config.yaml
arch: "convnext"
layer_scale_init: 1.0
head_dropout: 0.2
decay_fraction: 0.4
warmup_steps: 1830
adamw_weight_decay_other_params: 0
Rows from block 4, named by matrix and row number. Rows with one number belong to one neuron. Each number is 500 + 25 x the weight over its row's rms, rounded and kept within 0 to 999. All counts start at 0. Numbers have three digits each. After the name is the row's rms in percent of the matrix's.
# fc1: MLP up (model.blocks.4.mlp.fc1.weight, 512x256), inputs 156-207
# fc2: MLP down (model.blocks.4.mlp.fc2.weight, 256x512, transposed), outputs 156-207
fc1.93 094:501517555514494524494524447482515525482503499518505510501483553510464499457441499485476524520478517522487521471517502520495485508505504479536499485525509477
fc1.94 106:480468499476503471500528526470500499498511540517498483530470481499526476514527494536486486543503513492503465508512536497500541478512500470513486493530496476
fc1.95 096:476493495497513484502511519555504511506479498463491536498517501469480523511496451479482488475492476509503525500540481488496500475502548487502569525509503500
fc1.96 099:482474527550506523492495540522492485457461496462539491489518438461561508494541511480474497471517502536508543521483514518512565534498468522503461513478473493
fc1.97 094:508508489456508556489455481527515518497542511499497517473497495521502507530500468516533508510524489494504566469535511483482545479493520507483515525504529519
fc1.98 096:483521470495524453505456478518462490501460465495537479467458483552488513476476530473503505505490481498492501494438513503531496481489511484537515512497510484
fc1.99 101:492538472447535487519511493566505544460486510518538486505512494518470505477476479488488510503524491461472484480469506518464504514479526518471478518500450514
fc1.100 100:512481483527533508530529520486511503537515520529491548491508526473481488506478482527500457527517510506483519488468503457510524505515548455560468505492527491
fc1.101 099:541493483529526496537501461475508510461474481444497477488503462474472508447495503522472454502530499491499520487511498485502517506517497483485552494511492543
fc1.102 107:486498496544530519553504544495461511525501509530448532470503498506548535483502511496545499480501492491533465494507511463526494441524534481545478519529511480
fc1.103 098:487529495470523552499502523432490503495508500536513494520468495490482525481502483500553499536523481515470494461509472491509522504481525528494477505548489527
fc1.104 108:497501456487457496493527545502482519492466551520515499463506470486507515499479471493555478526520505511518486494508499522529505512514499519508514574562483483
fc1.105 105:518484517523496501522501508522482522481473480475502506465449532460523495475536473488500529508524505523515495492475489533457509455489517512473497496474475450
fc1.106 096:489501501478450523505522486505531473554506529471525516484520511449511492505484483523499530467430547490486493454519496511509472508524500513532528478537547472
fc1.107 101:520538556514532492484506468500471495504468537514507484458431456535510525503501523472535525507486490522516502484508553458503483514494540476499460456513497487
fc1.108 103:517517496491482524456486472488540539519516486466475519514500474470536511480488511483510513532467503445513486505504476502517489459498501538562488524537475495
fc1.109 107:531525517494502453489523513497548488486518508494458490512478514466491541495497518451529482492497503471498501518515483475502490477527462481562498495508516512
fc1.110 092:491512440508485495513545473520485484491482527545495500532508524501528499528449469572473495509462466464474545484512562529543494486494481560473511468510485535
fc1.111 095:497488505496524555492535498505476475497488533494485495491524530510486513506535469477511519490531505526522491539504533446498466499471498506532487465520542471
fc1.112 103:495493524499490518506473531461489547517506510504479463478510505509457511498513469502508500502476511498518534470483503538512530483495492488517514497557486523
fc1.113 098:526492514458459502489500490488467511485467509493485514510518538490539524510489525531484464490526487542513504560466517527515499531478523476525550520561480476
fc1.114 098:461452494537512479486473530541491505491486479501513531547492526515539500485505522489489462501482490459479511499521518493458469492484504506476482486466489554
fc1.115 103:491468517565518493455490465539531477473536503501488509462486518495526537501524493491480520457537480496505515516504513512509501503461475502494530494510473475
fc1.116 103:486514465523494471521513496523487494504459452514520505490525476489511497464499456463499471498523486486538530460511491535469534494542532524470495490435485545
fc1.117 110:519505486512482524480484521471491525492478517463478431501512516540528478487491492534483499522515561480465481488508493497496492428515466479509531461466491505
fc1.118 106:478499515502469495526509448527513519518485516462491493510499412478515486509453524541479458484486491481490501504508513492528561509483484528476520480469499486
fc1.119 104:497530519488531518517498521486461504477510530497480502462472495468463564505477509484517512500495513513520508533511497497485520457507504471493508500496518530
fc1.120 092:501514463563472479489474531493569469508498503497491500480537496471500501484504514520473471461509539500493517501488493510516473506496518492523512495452460478
fc1.121 087:537511513473488557462502501526447464494478463485466509511526525528512555536457470508490522447550486512508477509484508516479509539484541489490503495468491498
fc1.122 099:485484525516521491540488495508517467504508485497522501466480527495484525536524505543506506510516504520484480480506515487532534520475530527533494484510475487
fc1.123 097:518493510507481473488520515500531508503526495456466525505509504498491533526486514517491514537526484504479539485470511504499517449488506482507529475498492516
fc1.124 107:528521530481484492487496525470503510495499535470485537512516496532544450542551471508547547521483539529486513508505489512470506518470530529494536520517507461
fc1.125 093:496494489492521460537522494527514479488505517479507482516510469488506472532499467477489530510489523495485465460445446515465563498498521480487507543488487501
fc1.126 098:514500488515492490486500489501482472524514481498521483507498531464523498483507459532511570526456460514530511477477474508523492500496491523474527529493468488
fc1.127 098:497478518486464526506483458485482533527507529491499476502476500510493491514534496509501495479537488487480514494532497493480489471490518451505512509482480485
fc1.128 103:519477493512530497542477463494515471512498497491480527477461500504476475541457469524480534533528521520527529501474521512490503486466495446524516464530521497
fc1.129 113:499489498497503505489498484502488467502493531495550472527519493471498471488511493499544477456551489525509496518516466472494519501493534503498500490508501530
fc1.130 096:485482511508474525509500503496501486474512509504523466531522574512479530485501514544508562533490484479517451484465508485522514515497472490511522476525526497
fc1.131 104:503443474520517518477511516484465479483479487538488518497472550495508472543533510492552467514501496509508473472443427485502535537488489497455496478504498512
fc1.132 093:507489458469540521523518467510483517481475510513534507497508502501452471498542471478497453478438479493440498487485496498495462559536527476504508557490510545
fc1.133 103:481567528545497475505475494503514515472478525518512502487500483511494485512500440482452516521523500511462516469505482531494552494533502510500503482505468547
fc1.134 108:490556519476527553497538496439466479467500484471473485468498524479509449516523508491444471528498514505495504513539519516493490504519520487522517491510465514
fc1.135 100:485443492513497506474482478508484485499511482464518544492467490466523501520476472470478525501490515520445526512469501465456536505521467467516467485508490523
fc1.136 101:483521462502522473447491561485518535470509497517518505513514504473516517500459490520505471482540545501505450531483529535525475489498498469460501485484464522
fc1.137 093:454483492492492480480538494531531477483475482516499476512517508510494514523528499537451560478475507492483464497526484548492476508519502488500490452539551490
fc1.138 096:520487510547507504511470436479481493519522494499458464476463480490466483495487517503515511526481495556480494491470492499461510502512491455526498512500445500
fc1.139 100:482496477472540478457497579506511512516471517448488468521498544455523466497528522444469478548497503506488507515496495462481478495506508524513525514506457511
fc1.140 100:517522439481475485485492517476529499468495495519491466530463557460527530503491500519477499527540551540513449497452480482439503544479467478492514506494487468
fc1.141 096:539506528496528492482505500479564494523505497530462507466498468514448490499487460494506496472490517506460510475508477549527519453493516513514479517497508533
fc1.142 101:447497526510528555495511522508491504518526477485499523513490494493502529469434480507516515499486505511545507517507507533483462512479470483548531469507493513
fc1.143 108:534523508515505461535484523507549487516560470533535496489481472512528455519485564514519496476483499475515513513523492522532539526507483509466485498457502486
fc1.144 102:426535497507510513510535523522502497508527529483528565474511517493523505500490491473495514512481492459489497472510512504539514507483538470477464501482522534
fc1.145 107:460525550500520471488512449475498484486499539476529481498454469526504485521443493497481504516512542464489493460499465494465515516530502506489495512520465499
fc1.146 095:532473457516495481481518529525511486489510442471462495467492497467507467488531493537515518494494469527529500483464523498459528497493521522493494456522463504
fc1.147 101:572488495461478491497507455536522483479562511521504551509503501493493484471529469500510449521522527490476528478480511509524486497495540527466511495503444458
fc1.148 093:469523470496451513493512502479451518501526537492493524470505498478489433470498546542493490480497461478495506467510465496471526520459468468491469491482503511
fc1.149 103:502481502539483480455484486509502489476513506519487513465478486440513520481480458519499516514456458510516506453523490502533500488519478520474492465509546528
fc1.150 099:546499492528482468511515485476513476497503492519487526463551527523493507545508497487499508510496509477509513482456432451499471529493539479493520513472495471
fc1.151 106:466477491472526492490517510472487487495504499482491486520491474478500484536482539487533482515546504461480512467503463534525506498456535531480464479502528523
fc1.152 103:473525498467503505504502511514488506482483504487512516464512494486485492481489514530481505479477484530515479538519490542497464457516505487496465487526523504
fc1.153 106:506532528505468519496479512484519476532515515514469479531543512481519532510528499542473468507465496508523496484481478500476502493472507494527494491491482521
fc1.154 104:472497495502450507506484504507490485475521503500504511517486470542497490507506479567500464495493513512499474496486528493512525530460488541481500460483497558
fc1.155 096:498510515484504543518535508511520481500534488464504524519481463552539507509474478529454543485529477488559525537519489470515527485494454520492497506526504475
fc1.156 101:483518539468491526511521532489515538463485507467476530508536523524507476523509492488492531476502535511470506471483490483556529535511502458530467509485521487
fc1.157 103:508494461538488464487506518535512502488519468463486477513440541516523484517504498495538504486483538523524520466495488522503514484504476495505490512487529469
fc1.158 098:474516471499513455507513502512483462517503489508480514478511507480490516497485467522497526564526492474478510514488530503481553469515515467498507514489447482
fc1.159 099:505491514533526510496499501504491489512541526525489502497481520463484487534503501506458466534468428471508530496446515559467506478522479541498529530461444491
fc1.160 099:497523510513522460500525500523513473494523460523501473502492503481486531490492537522491527493493464495546504555528468511507529481486491511517469538538457524
fc1.161 107:502513474513458511501570505521484506494513506503479536543500468474511496527454549543460530464483494440481566534489517524492474476474506490447485517487471508
fc1.162 094:536487491486464512443511482505542470469528504435447546503536533490489538470503499504463501517505487470496483488494442515554495522511498503521501470510496513
fc1.163 094:501477506542499546497489487472489480520496520524509474508521479465518531552549476487540514545475461496522488506512505507467504474549517499495529490538452509
fc1.164 094:463503475498516511497544493476464504511497521510480516448508548498507499530463525467526529504559530482513501513479489516538549513501525501483474512480478491
fc1.165 105:498465524493479512438507487527501484550525497509521472524528489492486522501530489484521477480488506510485499480517482494506512489499494478528502507510499513
fc1.166 102:526462472487511536511471467516509512524466476489477475497502464483493529536489489475544464509480523512528490502517499475553467483484474518459513520442537453
fc1.167 102:467484530522519472452465477505532498542483514501449514501523512483503489533482503453484484528476502470511503458493512458519497483501475487454509489460528462
fc1.168 104:486514471496499482466515474489461523539471491463545568518526480529517500476488486549487479473475485523486525484499479500482500483511507494506538557427483494
fc1.169 101:488552501477523478497475495512497509488501504538499488517516519533501482549471508504527508554495519506504522489508559487530494474494509512553485517518472456
fc1.170 102:482431520461505456458476529510534485492537514515498491505484535504468493485499509489498463498485483490505466502522469506488511473526462491542529505477508569
fc1.171 102:508516479507506541533492515527523535504463468479516500482515442462504480501485495517485496479490489533473467508535489507481478483494507467474469515476509488
fc1.172 103:475515506504489536498455520530509462506507519510505500494490507496488523483478474486455526490476471524523535503472523524527484504502528529479523498516464519
fc1.173 105:499504470508520493555440482473515517523493447506498495479493488493486493459485485493478484460521488540535487469495535471479491498486492464515555500534514524
fc1.174 103:502503522524521506492483522550466499487498476437528512450507504519527499514509501477497499486466500490524535491498463499497526480474489508559496517483473457
fc1.175 097:493468497501520503480501476496490502477521523444473507514516511446490491490492506512493467508536474531525522520506503565486475539554499474493494567518520502
fc1.176 104:492486487518509517503484503540481491488483523520536533503481509512473508546528497425466512506534466531514488509546474520497502523495496515542510512523471522
fc1.177 093:533526434514478498515525516476480511478531528518488500491502522504499479481490489517578540496528520456503536473485549513478470483492505522483459549508493480
fc1.178 103:455517505444488483465474498493493498487526514517524495482558518518512490470503472527478522476490466461496456483527504512496506481526486476450532486513515509
fc1.179 101:536491533496550483474504481468532522504464513456499524504533478524510532480504493467492504473479510466453468538513511509538528489502489515518533468518489498
fc1.180 104:530536503510524523502478493525513502522511505540482496497523534521512517462526496556476503490484443541515452500530518494482507517501500508495494502489510530
fc1.181 090:494544511511495507470516474510505527501495511531477506508491494509558501528490475496461520494501533503486510537510492494489517518508490480503542452482519500
fc1.182 103:523502468427489522495540491476516480496491516503520511513513497490526509519456542511538482528445519507492545483497497477520499524541552485464533528521493523
fc1.183 108:508517501498536515463482511445460555510512489521531500522462471524528505484485515562543496519513512479528533468512497508472490494482499503497521488508545527
fc1.184 095:486530479495447517545493552497523489495447503459476526498527466496503495523490487470456546537496517534460498493522539474526503495562500497514528488464496509
fc1.185 102:511491518520507495487468453486520499489514524545464541503495452499482449454504483488518515491484525520526486453492511530452489487470439509507506539505526551
fc1.186 099:474496492519582484494511564513522515521471499481467469473499519482485542518509454502506507524494464460482534471473538496486512489472464496548500539515515491
fc1.187 098:553485538483553524476525427512485501462519504522491490504501485479497514488496521472476476491488496487479520471494494529490528467472466503464502509463471496
fc1.188 100:464471485499500427549542482555488542515439490511500511493487508475515489489499521485520518490483440570453508496491499451486511539550529484491504492497492481
fc1.189 101:527527513491492492533495532531487526483483511521536509511498484528495449471567465487522491553514421504458470515466495527494483477465485496462473512505531489
fc1.190 105:467444426457546494528509541476514510507498474491466487501468494507531509512507468501470504459470501485465511527479491551457518544511503558464518532478486489
fc1.191 099:483494504538506488511560494486460490447494441490478506521548476503495502548514473526522493485458491466514537513491519511508464531523531486507495497474525489
fc1.192 111:528519495505481524500478514517474494528504523524531466485463460505491483531512478538513485486485475485501524478536522504545461439526480508467500510519461478
fc1.193 096:510491558509493531525479478544535512516508560446474481504473519518559530558512475522511495495471529497475479502492508478539560506519488485484533497525496540
fc1.194 099:472536507506499560498487462443500515491469493511534482506502499545528458521480481516493495505475493508497499556509487494455484485513496492489508466503526479
fc1.195 100:481471515466546519508504477499471496477527450453482501430542486484501503478543517449467507500534499494517502499528505532489513501531480544463491451519463515
fc1.196 095:514521484468545491502502514472506495540467496483466522542506487461517532484499500528505530484477571463503443507500515507486447490495503497539494516510502499
fc1.197 098:507513469491486511482521473495496481509538492481531504478468520472441514506427518478532520527525540499510483513508529502477502492458536473537525505555495488
fc1.198 097:505499538495517536473509519500511516467496552460483509491527502487491501477500527465513493484451503496521481433487479478504536500500484472506522513473508503
fc1.199 095:481520467517498533538504469514502504535464507480497562497492488525510500513493524511497512490497520451506479484486488493498488515509490514539464498490524564
fc1.200 104:504494509489522519517525528496513488481491502484558508499528516527496486485497506509485479515534500502490512489465508494472496473513519487532528491529538510
fc1.201 092:484500483504467491512537509471521464479482505513508492416524532528496488509495524469503504524435502517501466450564488478469504521496500557509482449490458471
fc1.202 101:520545463510533516496564489470515537477513531500474518504444465456475521460530489539488490514475528477533499506508522508502494505508450462489506507472472487
fc1.203 096:507508484503474472491532518471499511490472464526514466539507491508505478482510504498485512438474548520550503461474505517497483474485498486510530493512469503
fc1.204 106:508496523518537470458497471509457484481478477519507525507448464517484521535474452504446543479501489521538494493529542529484508557460480487539501492425541458
fc1.205 101:504474491494504513547493506516506468544519468482499505480499524469542526526518481505467492526496476527471516459499538476560548483490489490512493477515529537
fc1.206 103:500512511513525478543526535499527507492492450467485493475511469531522476511527483509478482483529489532552517530503496494495462488466510512536490483486476484
fc1.207 092:533509446552526506527525470558490574541506468540521480503533510503513517469521532503471480527488536503538489535512502504489516499512523479478423542515549469
fc1.208 098:541534575497491512460482471488469452486475441468493491473497500500455483503472496475492538489489478443500490478481523519514519497495537493514472531512491475
fc2.93 092:475484490489486537444498502540489490494506494480488517509518528495510493506503511502510493508498492499496482515519530505450520500504504486513478491520462525
fc2.94 105:494473505541539544484524492503506511452474542481513479492493507499456504467517487513449502494526478546504506499505522451506541449496503496526504508459497474
fc2.95 095:509457531478483506479509520486526540496481545499508450512473487480514565461483483531507476503533522496504507496497504497493504534503501503464523493501512461
fc2.96 103:497455524489493530474515481513497554530538546529515486491506486505516541475539525548515508493474524481522452456451502496501490483518539500519481481536505526
fc2.97 102:467498486488491515486488473519556479487442497467463498522516460492531513530567478507472477493517493514476490546527474536502508519529498497479489510480472500
fc2.98 109:469511502559502476538513509550500499509520474491491534512488532466469478515460521508489590471533485502553474482468494509485490540502507522502469500523473548
fc2.99 104:498511510491476480516460499481502503525481509527538479523502503470518449509499518499491511517513513515467553461512495514498508478435490482514501511517485519
fc2.100 102:452494495491491465474482515489499471486488458519505539477457491539504478502440462494479518490493476493480517493494492519461490498503508504496515527576496482
fc2.101 105:538447513471509521482521488489529492509469499479515480486488521485506510490506518502501489486556538427497508547475525557483506499507488552501506456558514494
fc2.102 100:491554525506513531452495498534520493478520493515520499495495517499480458519464530486464536495510513495462537501555479492546587510507484518486473521484499506
fc2.103 111:504521488547523527500542483495525538500498500522481442515476512510522487520511481484517507480469462499524501573531513501502484467454538500532514485496520503
fc2.104 100:506529548488506455502491503542472523513497519497485511549482485460510531443460467503498452554526491467526510497525514449475487492493523482467512521506477526
fc2.105 099:476481518497533492508492540473472476501470521501490547503500527465515501464473506498520501489482453532438532486504489503493517485488527552494518477500453528
fc2.106 099:564501488452530491497491518525521522495512514513495516483542547525545540475476522497496489451551483436490482504513517507531528506469545542507476513483517544
fc2.107 100:508510501500511539530511512508511500510491533480487469531521515479512516514486495525505509505486503532523503486500565516494528522461469510469467507486461548
fc2.108 100:548479497486543522497544503491479501484470480492494490499483514489536495531478520504514523517491505543479484516447490466486482525492509490495473459480499503
fc2.109 102:492491530518509508504465459474504506502490511560498491490486527515505538516507523519531499480481490525499505489506532525527480467500501498523465491494473473
fc2.110 105:492495493487510436508501545495490514516474507472496479520525519496518465534513527483518466506487505493531520436511479528500548512560458481492550515500528449
fc2.111 095:517512494549492501536504507488475492530485493511516563500508505477486547482510523496509515538472509539542495457483447519486478503527525514505505489524485460
fc2.112 095:500497469510460481451547496524476490495474489484489464506522507503484488526460494498535472510463525526511481480512492513504537478469495487490476482528521473
fc2.113 099:484511422517485516545459496549498494523502505512508475482495518478438496494515498504487470492532465526487498498515523485494507567507487511506506526454457458
fc2.114 101:456483480514497476524464517469496491483494529529470494513491514501520505492484468516545474475516527456548505491475518517527445481449542487490463489547510503
fc2.115 104:469521567507505522508525511521512481499507479493535518553497523474536526513488520524524527485510471519463476520513501517547498503559524505467494511482495464
fc2.116 102:525467502518511479535529528465489529518465461447520496462484478511509455491461494493491497452471502485508527511513496482518492503486526516461528460532522501
fc2.117 099:489531541480536465482546538488470496483500460510526511521468481518505488488472492493478480491493541449488523517460506519515486475502518490514509512517490499
fc2.118 093:488475487534507527514490462503512472492459503532506453496519535445482451513490483480524507533476502476499450456539501527486474512582501501522520509482505534
fc2.119 102:481484498532503456489476461492495527489487488464532517477487487463507498511497472527531519492503496482522457489506521521517487506476509511478519515499491521
fc2.120 101:537501496459509496448510509515508497480500544534479506491470537532481480480487499490495509498496496484487492539498481473524527524516479525466477466470498504
fc2.121 100:485527538516500443448502459519513503513513511454485485504526499532494461498506491517544505513517489511483538521527501504491466489484472479488527479449524536
fc2.122 104:516499472484529529481498496517483506506521504492483567461484499458491509504504482520439522511496494524515481501525489468483479516473503509517561545505544473
fc2.123 095:482519496521488488533464491500489538503502548484471505530479529480502485503468513484491488540544513543455492551494531464523479490480489492496526532474550481
fc2.124 098:528482521524528496523503540527493519510541456443489540501490471445458542508493491483515480489472491507487478516471499497511520481533559452480474479532522483
fc2.125 101:508529517523488492492500489488514477477502464510491509488508489548531515538543494479469500499497486472510479476494489494535480457510486477560512490483497488
fc2.126 097:524474513465511525476516501488512496497483489544508514527526426492532481472473484521545487534507516487473480531511485473484466483495535524482488486484502470
fc2.127 103:422496518531520469446480499488481483467515508507473511548447489525495501498507503517511533480488490501556527491536537498504527533556494504481520459477473484
fc2.128 092:466478496508512500469491496471476490524542485512488499526481499520527546495439521495528492521477548530503497465488483484533489456509491523474511517493503516
fc2.129 101:468500506521490518516550474511504518523490507475503524500494519514501488454496462487489437485483467504500479480523484500481516523539486471508503486510507456
fc2.130 098:552494460511525526503512519454473508496526522490452463508508484540551536477460495525516512484487530511481494492509503509482505522549524527528494462540464537
fc2.131 100:530482500504486539546452486540526506476531518522512470508481494484515518505505489463496525490523438517493494517471525475486469477530509493510495478496556488
fc2.132 096:507546495498509478487454472488522511524498494537452492469517515511520458481453498493503486508534503502507493529527509562518455514493506474560482505441506526
fc2.133 095:492523506458532488486489512487539466509524520502505480488463548507540485500469521508532505488541480467491513472507522490524513570522527471475507487508555525
fc2.134 100:495528486469532519481502535518498547491471504499526459509496524483503517554460489505480463530486530498483525560500501507511507534543490501513522518510492490
fc2.135 104:477462501467506494520514462506463510516500513553496508488520493486515458522510515491471511455464539522541491488526496524548516507446520468464471498505539513
fc2.136 105:496506524467512503490527477450514524500482485488476479476476489497508534469519544482523539457482513495493529486516506501494484483521489495460502498486538487
fc2.137 106:520450503522498463474491492483480540439502492493498554507552468490515492494536515487490498494500480496517490496531479503495486503545507509484451498507491503
fc2.138 105:505464503460492486497537495447490457506455450496491514522502488551512518506538511493504497507492528493514488533547493520536533534509475489506448526499466501
fc2.139 106:542500451482497530555497487504496496481467486506483509489481556503545522547538471486520568524507516514546496523489531483518531512511516492508505480524534521
fc2.140 103:476526481513554524517513481481517474525511523514477500468455473516496535500497496504461498453495479516489477522460466545523489525492521510487481518504511502
fc2.141 104:421490523544498482492499502490477460491486513522508536506515546484478492523472476486492503474554448489508497479525468477474498472486493522498515474477476472
fc2.142 100:475522459497543470521478483500514506507473513577554488510507500491496468525506496502482481451490511513502511464526503463428492517547475461534468495441466553
fc2.143 106:506533528519488485549464513525482510509523523504496523520526533488558552516496519457498515516502460521472488516469524522516526432537470504494541470505501480
fc2.144 097:516496466503505478521526471520475451460506545521524527475541497515525527557539500485531499497511503495510505495478515506475457529534469528544476501476467456
fc2.145 095:468497470499470536509465448505492517476540490526502505488481499509516470454491490526455479499487495496533507490457487499477522494490504483498470556533486500
fc2.146 091:422548505526478474528525477491512511448471571504480475462562486502485475468481483530524475494489522546507472547513505459493451484485525506518473520460480497
fc2.147 094:533501530477520501482500438539460516478481532471502506504554447550515510526507513515461550460494472495556504490533481520480580518494455485510526493498482474
fc2.148 094:525487513494542485516540480512485473514520518530488540507503480490506499503503513511486518518530560495532528553526508533502498529560483527511506468485482477
fc2.149 100:494500481478496465524513484527479512490478491461486490487495491530479440495497490518436541493550486494554474512515537544467526512479531482516519483485491519
fc2.150 104:493520504485536503494501486489511512508461511510461487487495482476526497495501474506485497525512514465454540484479445499559477524521460500532496515498518558
fc2.151 109:534503449520485522491507483532500497513462524507508491491495531499481538536482463517456553513481491507518533487509499521525506520498552527484518496528485542
fc2.152 094:466494491481512498470530507443481475495463520511482501524490463533550487498503492533539451517477499499506516493530532472526502494507479517524514506484501464
fc2.153 102:463546496500443514504466491517485498513512484500518489522500479491524493520527483560465543529477482568477503496513485496487513516449559501510484478517534531
fc2.154 097:504483485508495512515501499471526490502457490529455494506524478478520516527533496500536490514490521520487459480426498488479462493475521504482549471527485496
fc2.155 093:540488495505517501498489513478494517520504573506557471522532473515532535488497539514543491479504503514555456518494490461510509522526527517465516459470466508
fc2.156 099:487494478508492487497498521485509499505512483497511530464498497556502488506471539474514496497518497532479527514500514493508486572506495528545490491502507524
fc2.157 096:466496491473456491484528506548495504506514489469476521545443509483512445530461499507493504554505511474548508482509499499509505572525469517508462492525523530
fc2.158 100:500468511504498533520515457507498486494494493542490485472535496472520531532529467519511574547530501504516520485494539491478518459483501497504553480512470441
fc2.159 100:458494461527552497500494525536505473532457537527533496472488473510478517527492478516538472505481484560481512492500510485504477495526480498488469503518500480
fc2.160 097:535521450484539498519496504501519474507525493525488522525502493517511532524505500505506459445568524525534540450479515525517499486520538510568505505495491539
fc2.161 101:515481516508555523495514501463512495523493513531537496504460490490496478507514487473467499485481510521471523469480480538550536486453482473498481514516493485
fc2.162 095:491509532479524504468525506515477492459528521498548475501427512492505517479533465509531506535472490489431454484508438579517441488542485483515507519535456470
fc2.163 091:499533527520460500522520525480452513492518484514453468485548461508477458527518496491527488515478496442505482512478526489508508474508497524501482505486508515
fc2.164 103:503503453496494530508507496510515494511454524504481490492488463454490523495508493478507462501519473457494490474499551526482564498497452491505534550493484545
fc2.165 095:517516495518530495495485490464497506514503521546508514441464472511509510526508477501497498522477509453491519480460513515516464441523440501438494501476514477
fc2.166 103:498485521463471526504465457480500530477521494460444489471513494501506519533520497506514531441512427479502505536463493490531508501486532486487494509509494498
fc2.167 108:477490498489491502492480532511482495513470488508537516514481490489463511505492525535493467504487475533457531489462524492540497558510505533490497484501522483
fc2.168 103:502517524499498532480478584485569509471510538521525534503508528506481540479500530542482480483451530542519456486513456479515507505479511475518514545465473457
fc2.169 110:532520507472509514495509508535474481469556533461499500478516500499503454518494538501482547534502527487520504511503503470497530517506471479517485480480497421
fc2.170 099:494517514471516499476461507480502490478513506516483484501500547516503485470489497452511459464482486507495495518523532511488532489510462532483507522446509495
fc2.171 102:477493501499491522481482491515551512501519527503507523526551506500570500442513517460486502506450506508499494515476510482523493498518524493480524505488498553
fc2.172 107:549482485526530508512518543499527508475548527528494454520502475447484471463507525464513536527546511491489484477449492511493551438534491510546554528500480531
fc2.173 104:490546494499499500502478500530497461522474525494562471512519512529482503511514502482497502505535490511478487479503501535503494529473525466568510511494516477
fc2.174 100:506511481502555480480467480545507482534521470527538493535493498526484492541524509490479514487514482532510466505532507505493513476498528487477498498458494532
fc2.175 095:521508514541506509500492536516478518516525506515452521489513477509508520543493479489524518496523536511498441498488538495520484520510479546543515448527477501
fc2.176 095:528538497507500458525509492500503477516549506516483500501462496522531524533549491497479552531503519515478481479491487493530530478510481491449542497543512506
fc2.177 098:503486501491515504517524480464493468480487469517508492509533488523489491494524510527467467459511512509487482494500455518500477503496501497514510516484488463
fc2.178 100:493452503446503495464506499517522495478482489529497490523538477520533503486532506512524481479458504520505502505435521540519498491488496506457496529481522493
fc2.179 110:441529473472512501500525514471535528476500489470468505534473505516482471469552542531511513504529498522497472500532507536492500504483499514478491539524482499
fc2.180 097:449542480511476528487517520481562490537484506454517509485449476462480484519492526501492469514523512468515467479535530523503490491480516490519493501460496468
fc2.181 102:541477488509511535479485487506464520484472516494500540524524506521459538474475517508492486466531510475504487495505500519487508528550538497511490530516536508
fc2.182 101:488535535514474506502491494506526470532470519524500544477519540506495554516506567494525486545463512478506472511481443511508489503494517518485524435544513537
fc2.183 098:505496424514515517506525508504482453481443508474429494467491513536514474525468493481495529508453495465476535475516517494535512481493464467508464502498512498
fc2.184 101:499508518486451473474486535516504495522484509475476528451542509511560506485470476488470474482513510471489486540470491483494480526473496575535496463495475493
fc2.185 100:467502520506482503576467502509511524491518505472476485468467484499497464469488525521461500541535527492493517514483436502512517476489521554521496498495490512
fc2.186 099:493525520486476514522507483483508481506496489498530482506460514479536508531516506442539540499518518551504499521504523483475520492515497510496494513512486503
fc2.187 094:503508509503478577545531462529454501489541533473491444466523471479522529506534508511462524524505506484484484528528479490476478527515504484508515508482489506
fc2.188 104:511533507524577548465498476521487536480537519503541501509531479446495479524488493522475544512493500530507523468519470507470535494469470494451489485490439523
fc2.189 099:484507464460509466522524476518486540532517517550475494487475494472480524510513467497486463477500477507488509500491520495497498459502543533500520509531455500
fc2.190 104:499537509514512502465454492520488490490507490521484479503483503437512520498492498525499502514464534469491468539499508520557469481465458492506528500500507477
fc2.191 096:537540460484495513451522509498466487532494536497504510501505514505491538490541500486499550477442483537545471534540510540490498468479479522467518483499526498
fc2.192 103:510538499499508528464522522510518513513472526495512486476537524551475501486493526534508524465530473461543533502481481524510511546493504572528497529522514494
fc2.193 094:523549471498469483498545471448507488537542484458482521499551530514481501474510538455534476481518497525457535497516539518556515477502518509506480470496506477
fc2.194 098:528515471518539536497530573531528498544527507514489530504506534535477489490519524489499455489526522512520435497515501535477446518495511509488510490508495480
fc2.195 097:500498440512486478484481470528471497480500456502527487539464485498504475485489478494498486501492501504473544474484463512515478491547504506479458490520531517
fc2.196 096:496528503523522461553523513537530480504512517554534499498452468502504486531515486498493528502487526490528519500493505485512524484519486511470531485497498520
fc2.197 096:461506537513469465523459516550530499469431451448514527520493496512467496514477507500486488500494524543517498510552495460470465498535487539505508540475474502
fc2.198 101:490498523497469458490502473551477497501526466454501484513505462518469473497528512479482511491496512513488512514500506466499511491505513470564510525531542505
fc2.199 091:488473487538498547513504520499536508482518509528539498547522524517489532522518487481478480475483470491487495487532501514471474471476475479455505513471515493
fc2.200 098:468543528537497509501494476511512526479504479489490502499481500478503512516542505527522486485509469492539504488513492484520514510481501482501518482475494493
fc2.201 092:497519507531493516504542486517515500504498530501519510484507502441460530516503511473493493493483515456510508496536564504480478511509513506511512498527542540
fc2.202 100:512498478493514505493464498478498495488470540495501512498549511536479484499476501445500486486502532548522486469495538447478444474457521539502517512522498493
fc2.203 103:473491528481485530471516489532484492522497496528536526527482504485482481507543472496510558497474478486488493504469477506534465516500508482477519509502483540
fc2.204 097:476474469498498526533510504518493476484472522500528459499472485549536508486520499444459514528447517479507511520484514527461514497508469464511474488501464503
fc2.205 101:449511502494476516478472472471516475448539501528522514537497487485461476480492474493492472557499493515515521509520528537511505517487507489472504499497453538
fc2.206 101:530496497463470484485479496493464521456498533486489487577523505511497512507490483560480466449438513491475508459486474552550505528500485494553486475488505521
fc2.207 097:536466500494483527501491496473456461485491501477494494480512501518526463530522492501476451519481489456469467544496483482531458547479481526525526500530505489
fc2.208 098:505519501503421503480541493556488557530492480519521508492494482483542484490508509469547508538510469488459505539511442483513546467518486493524473534506482547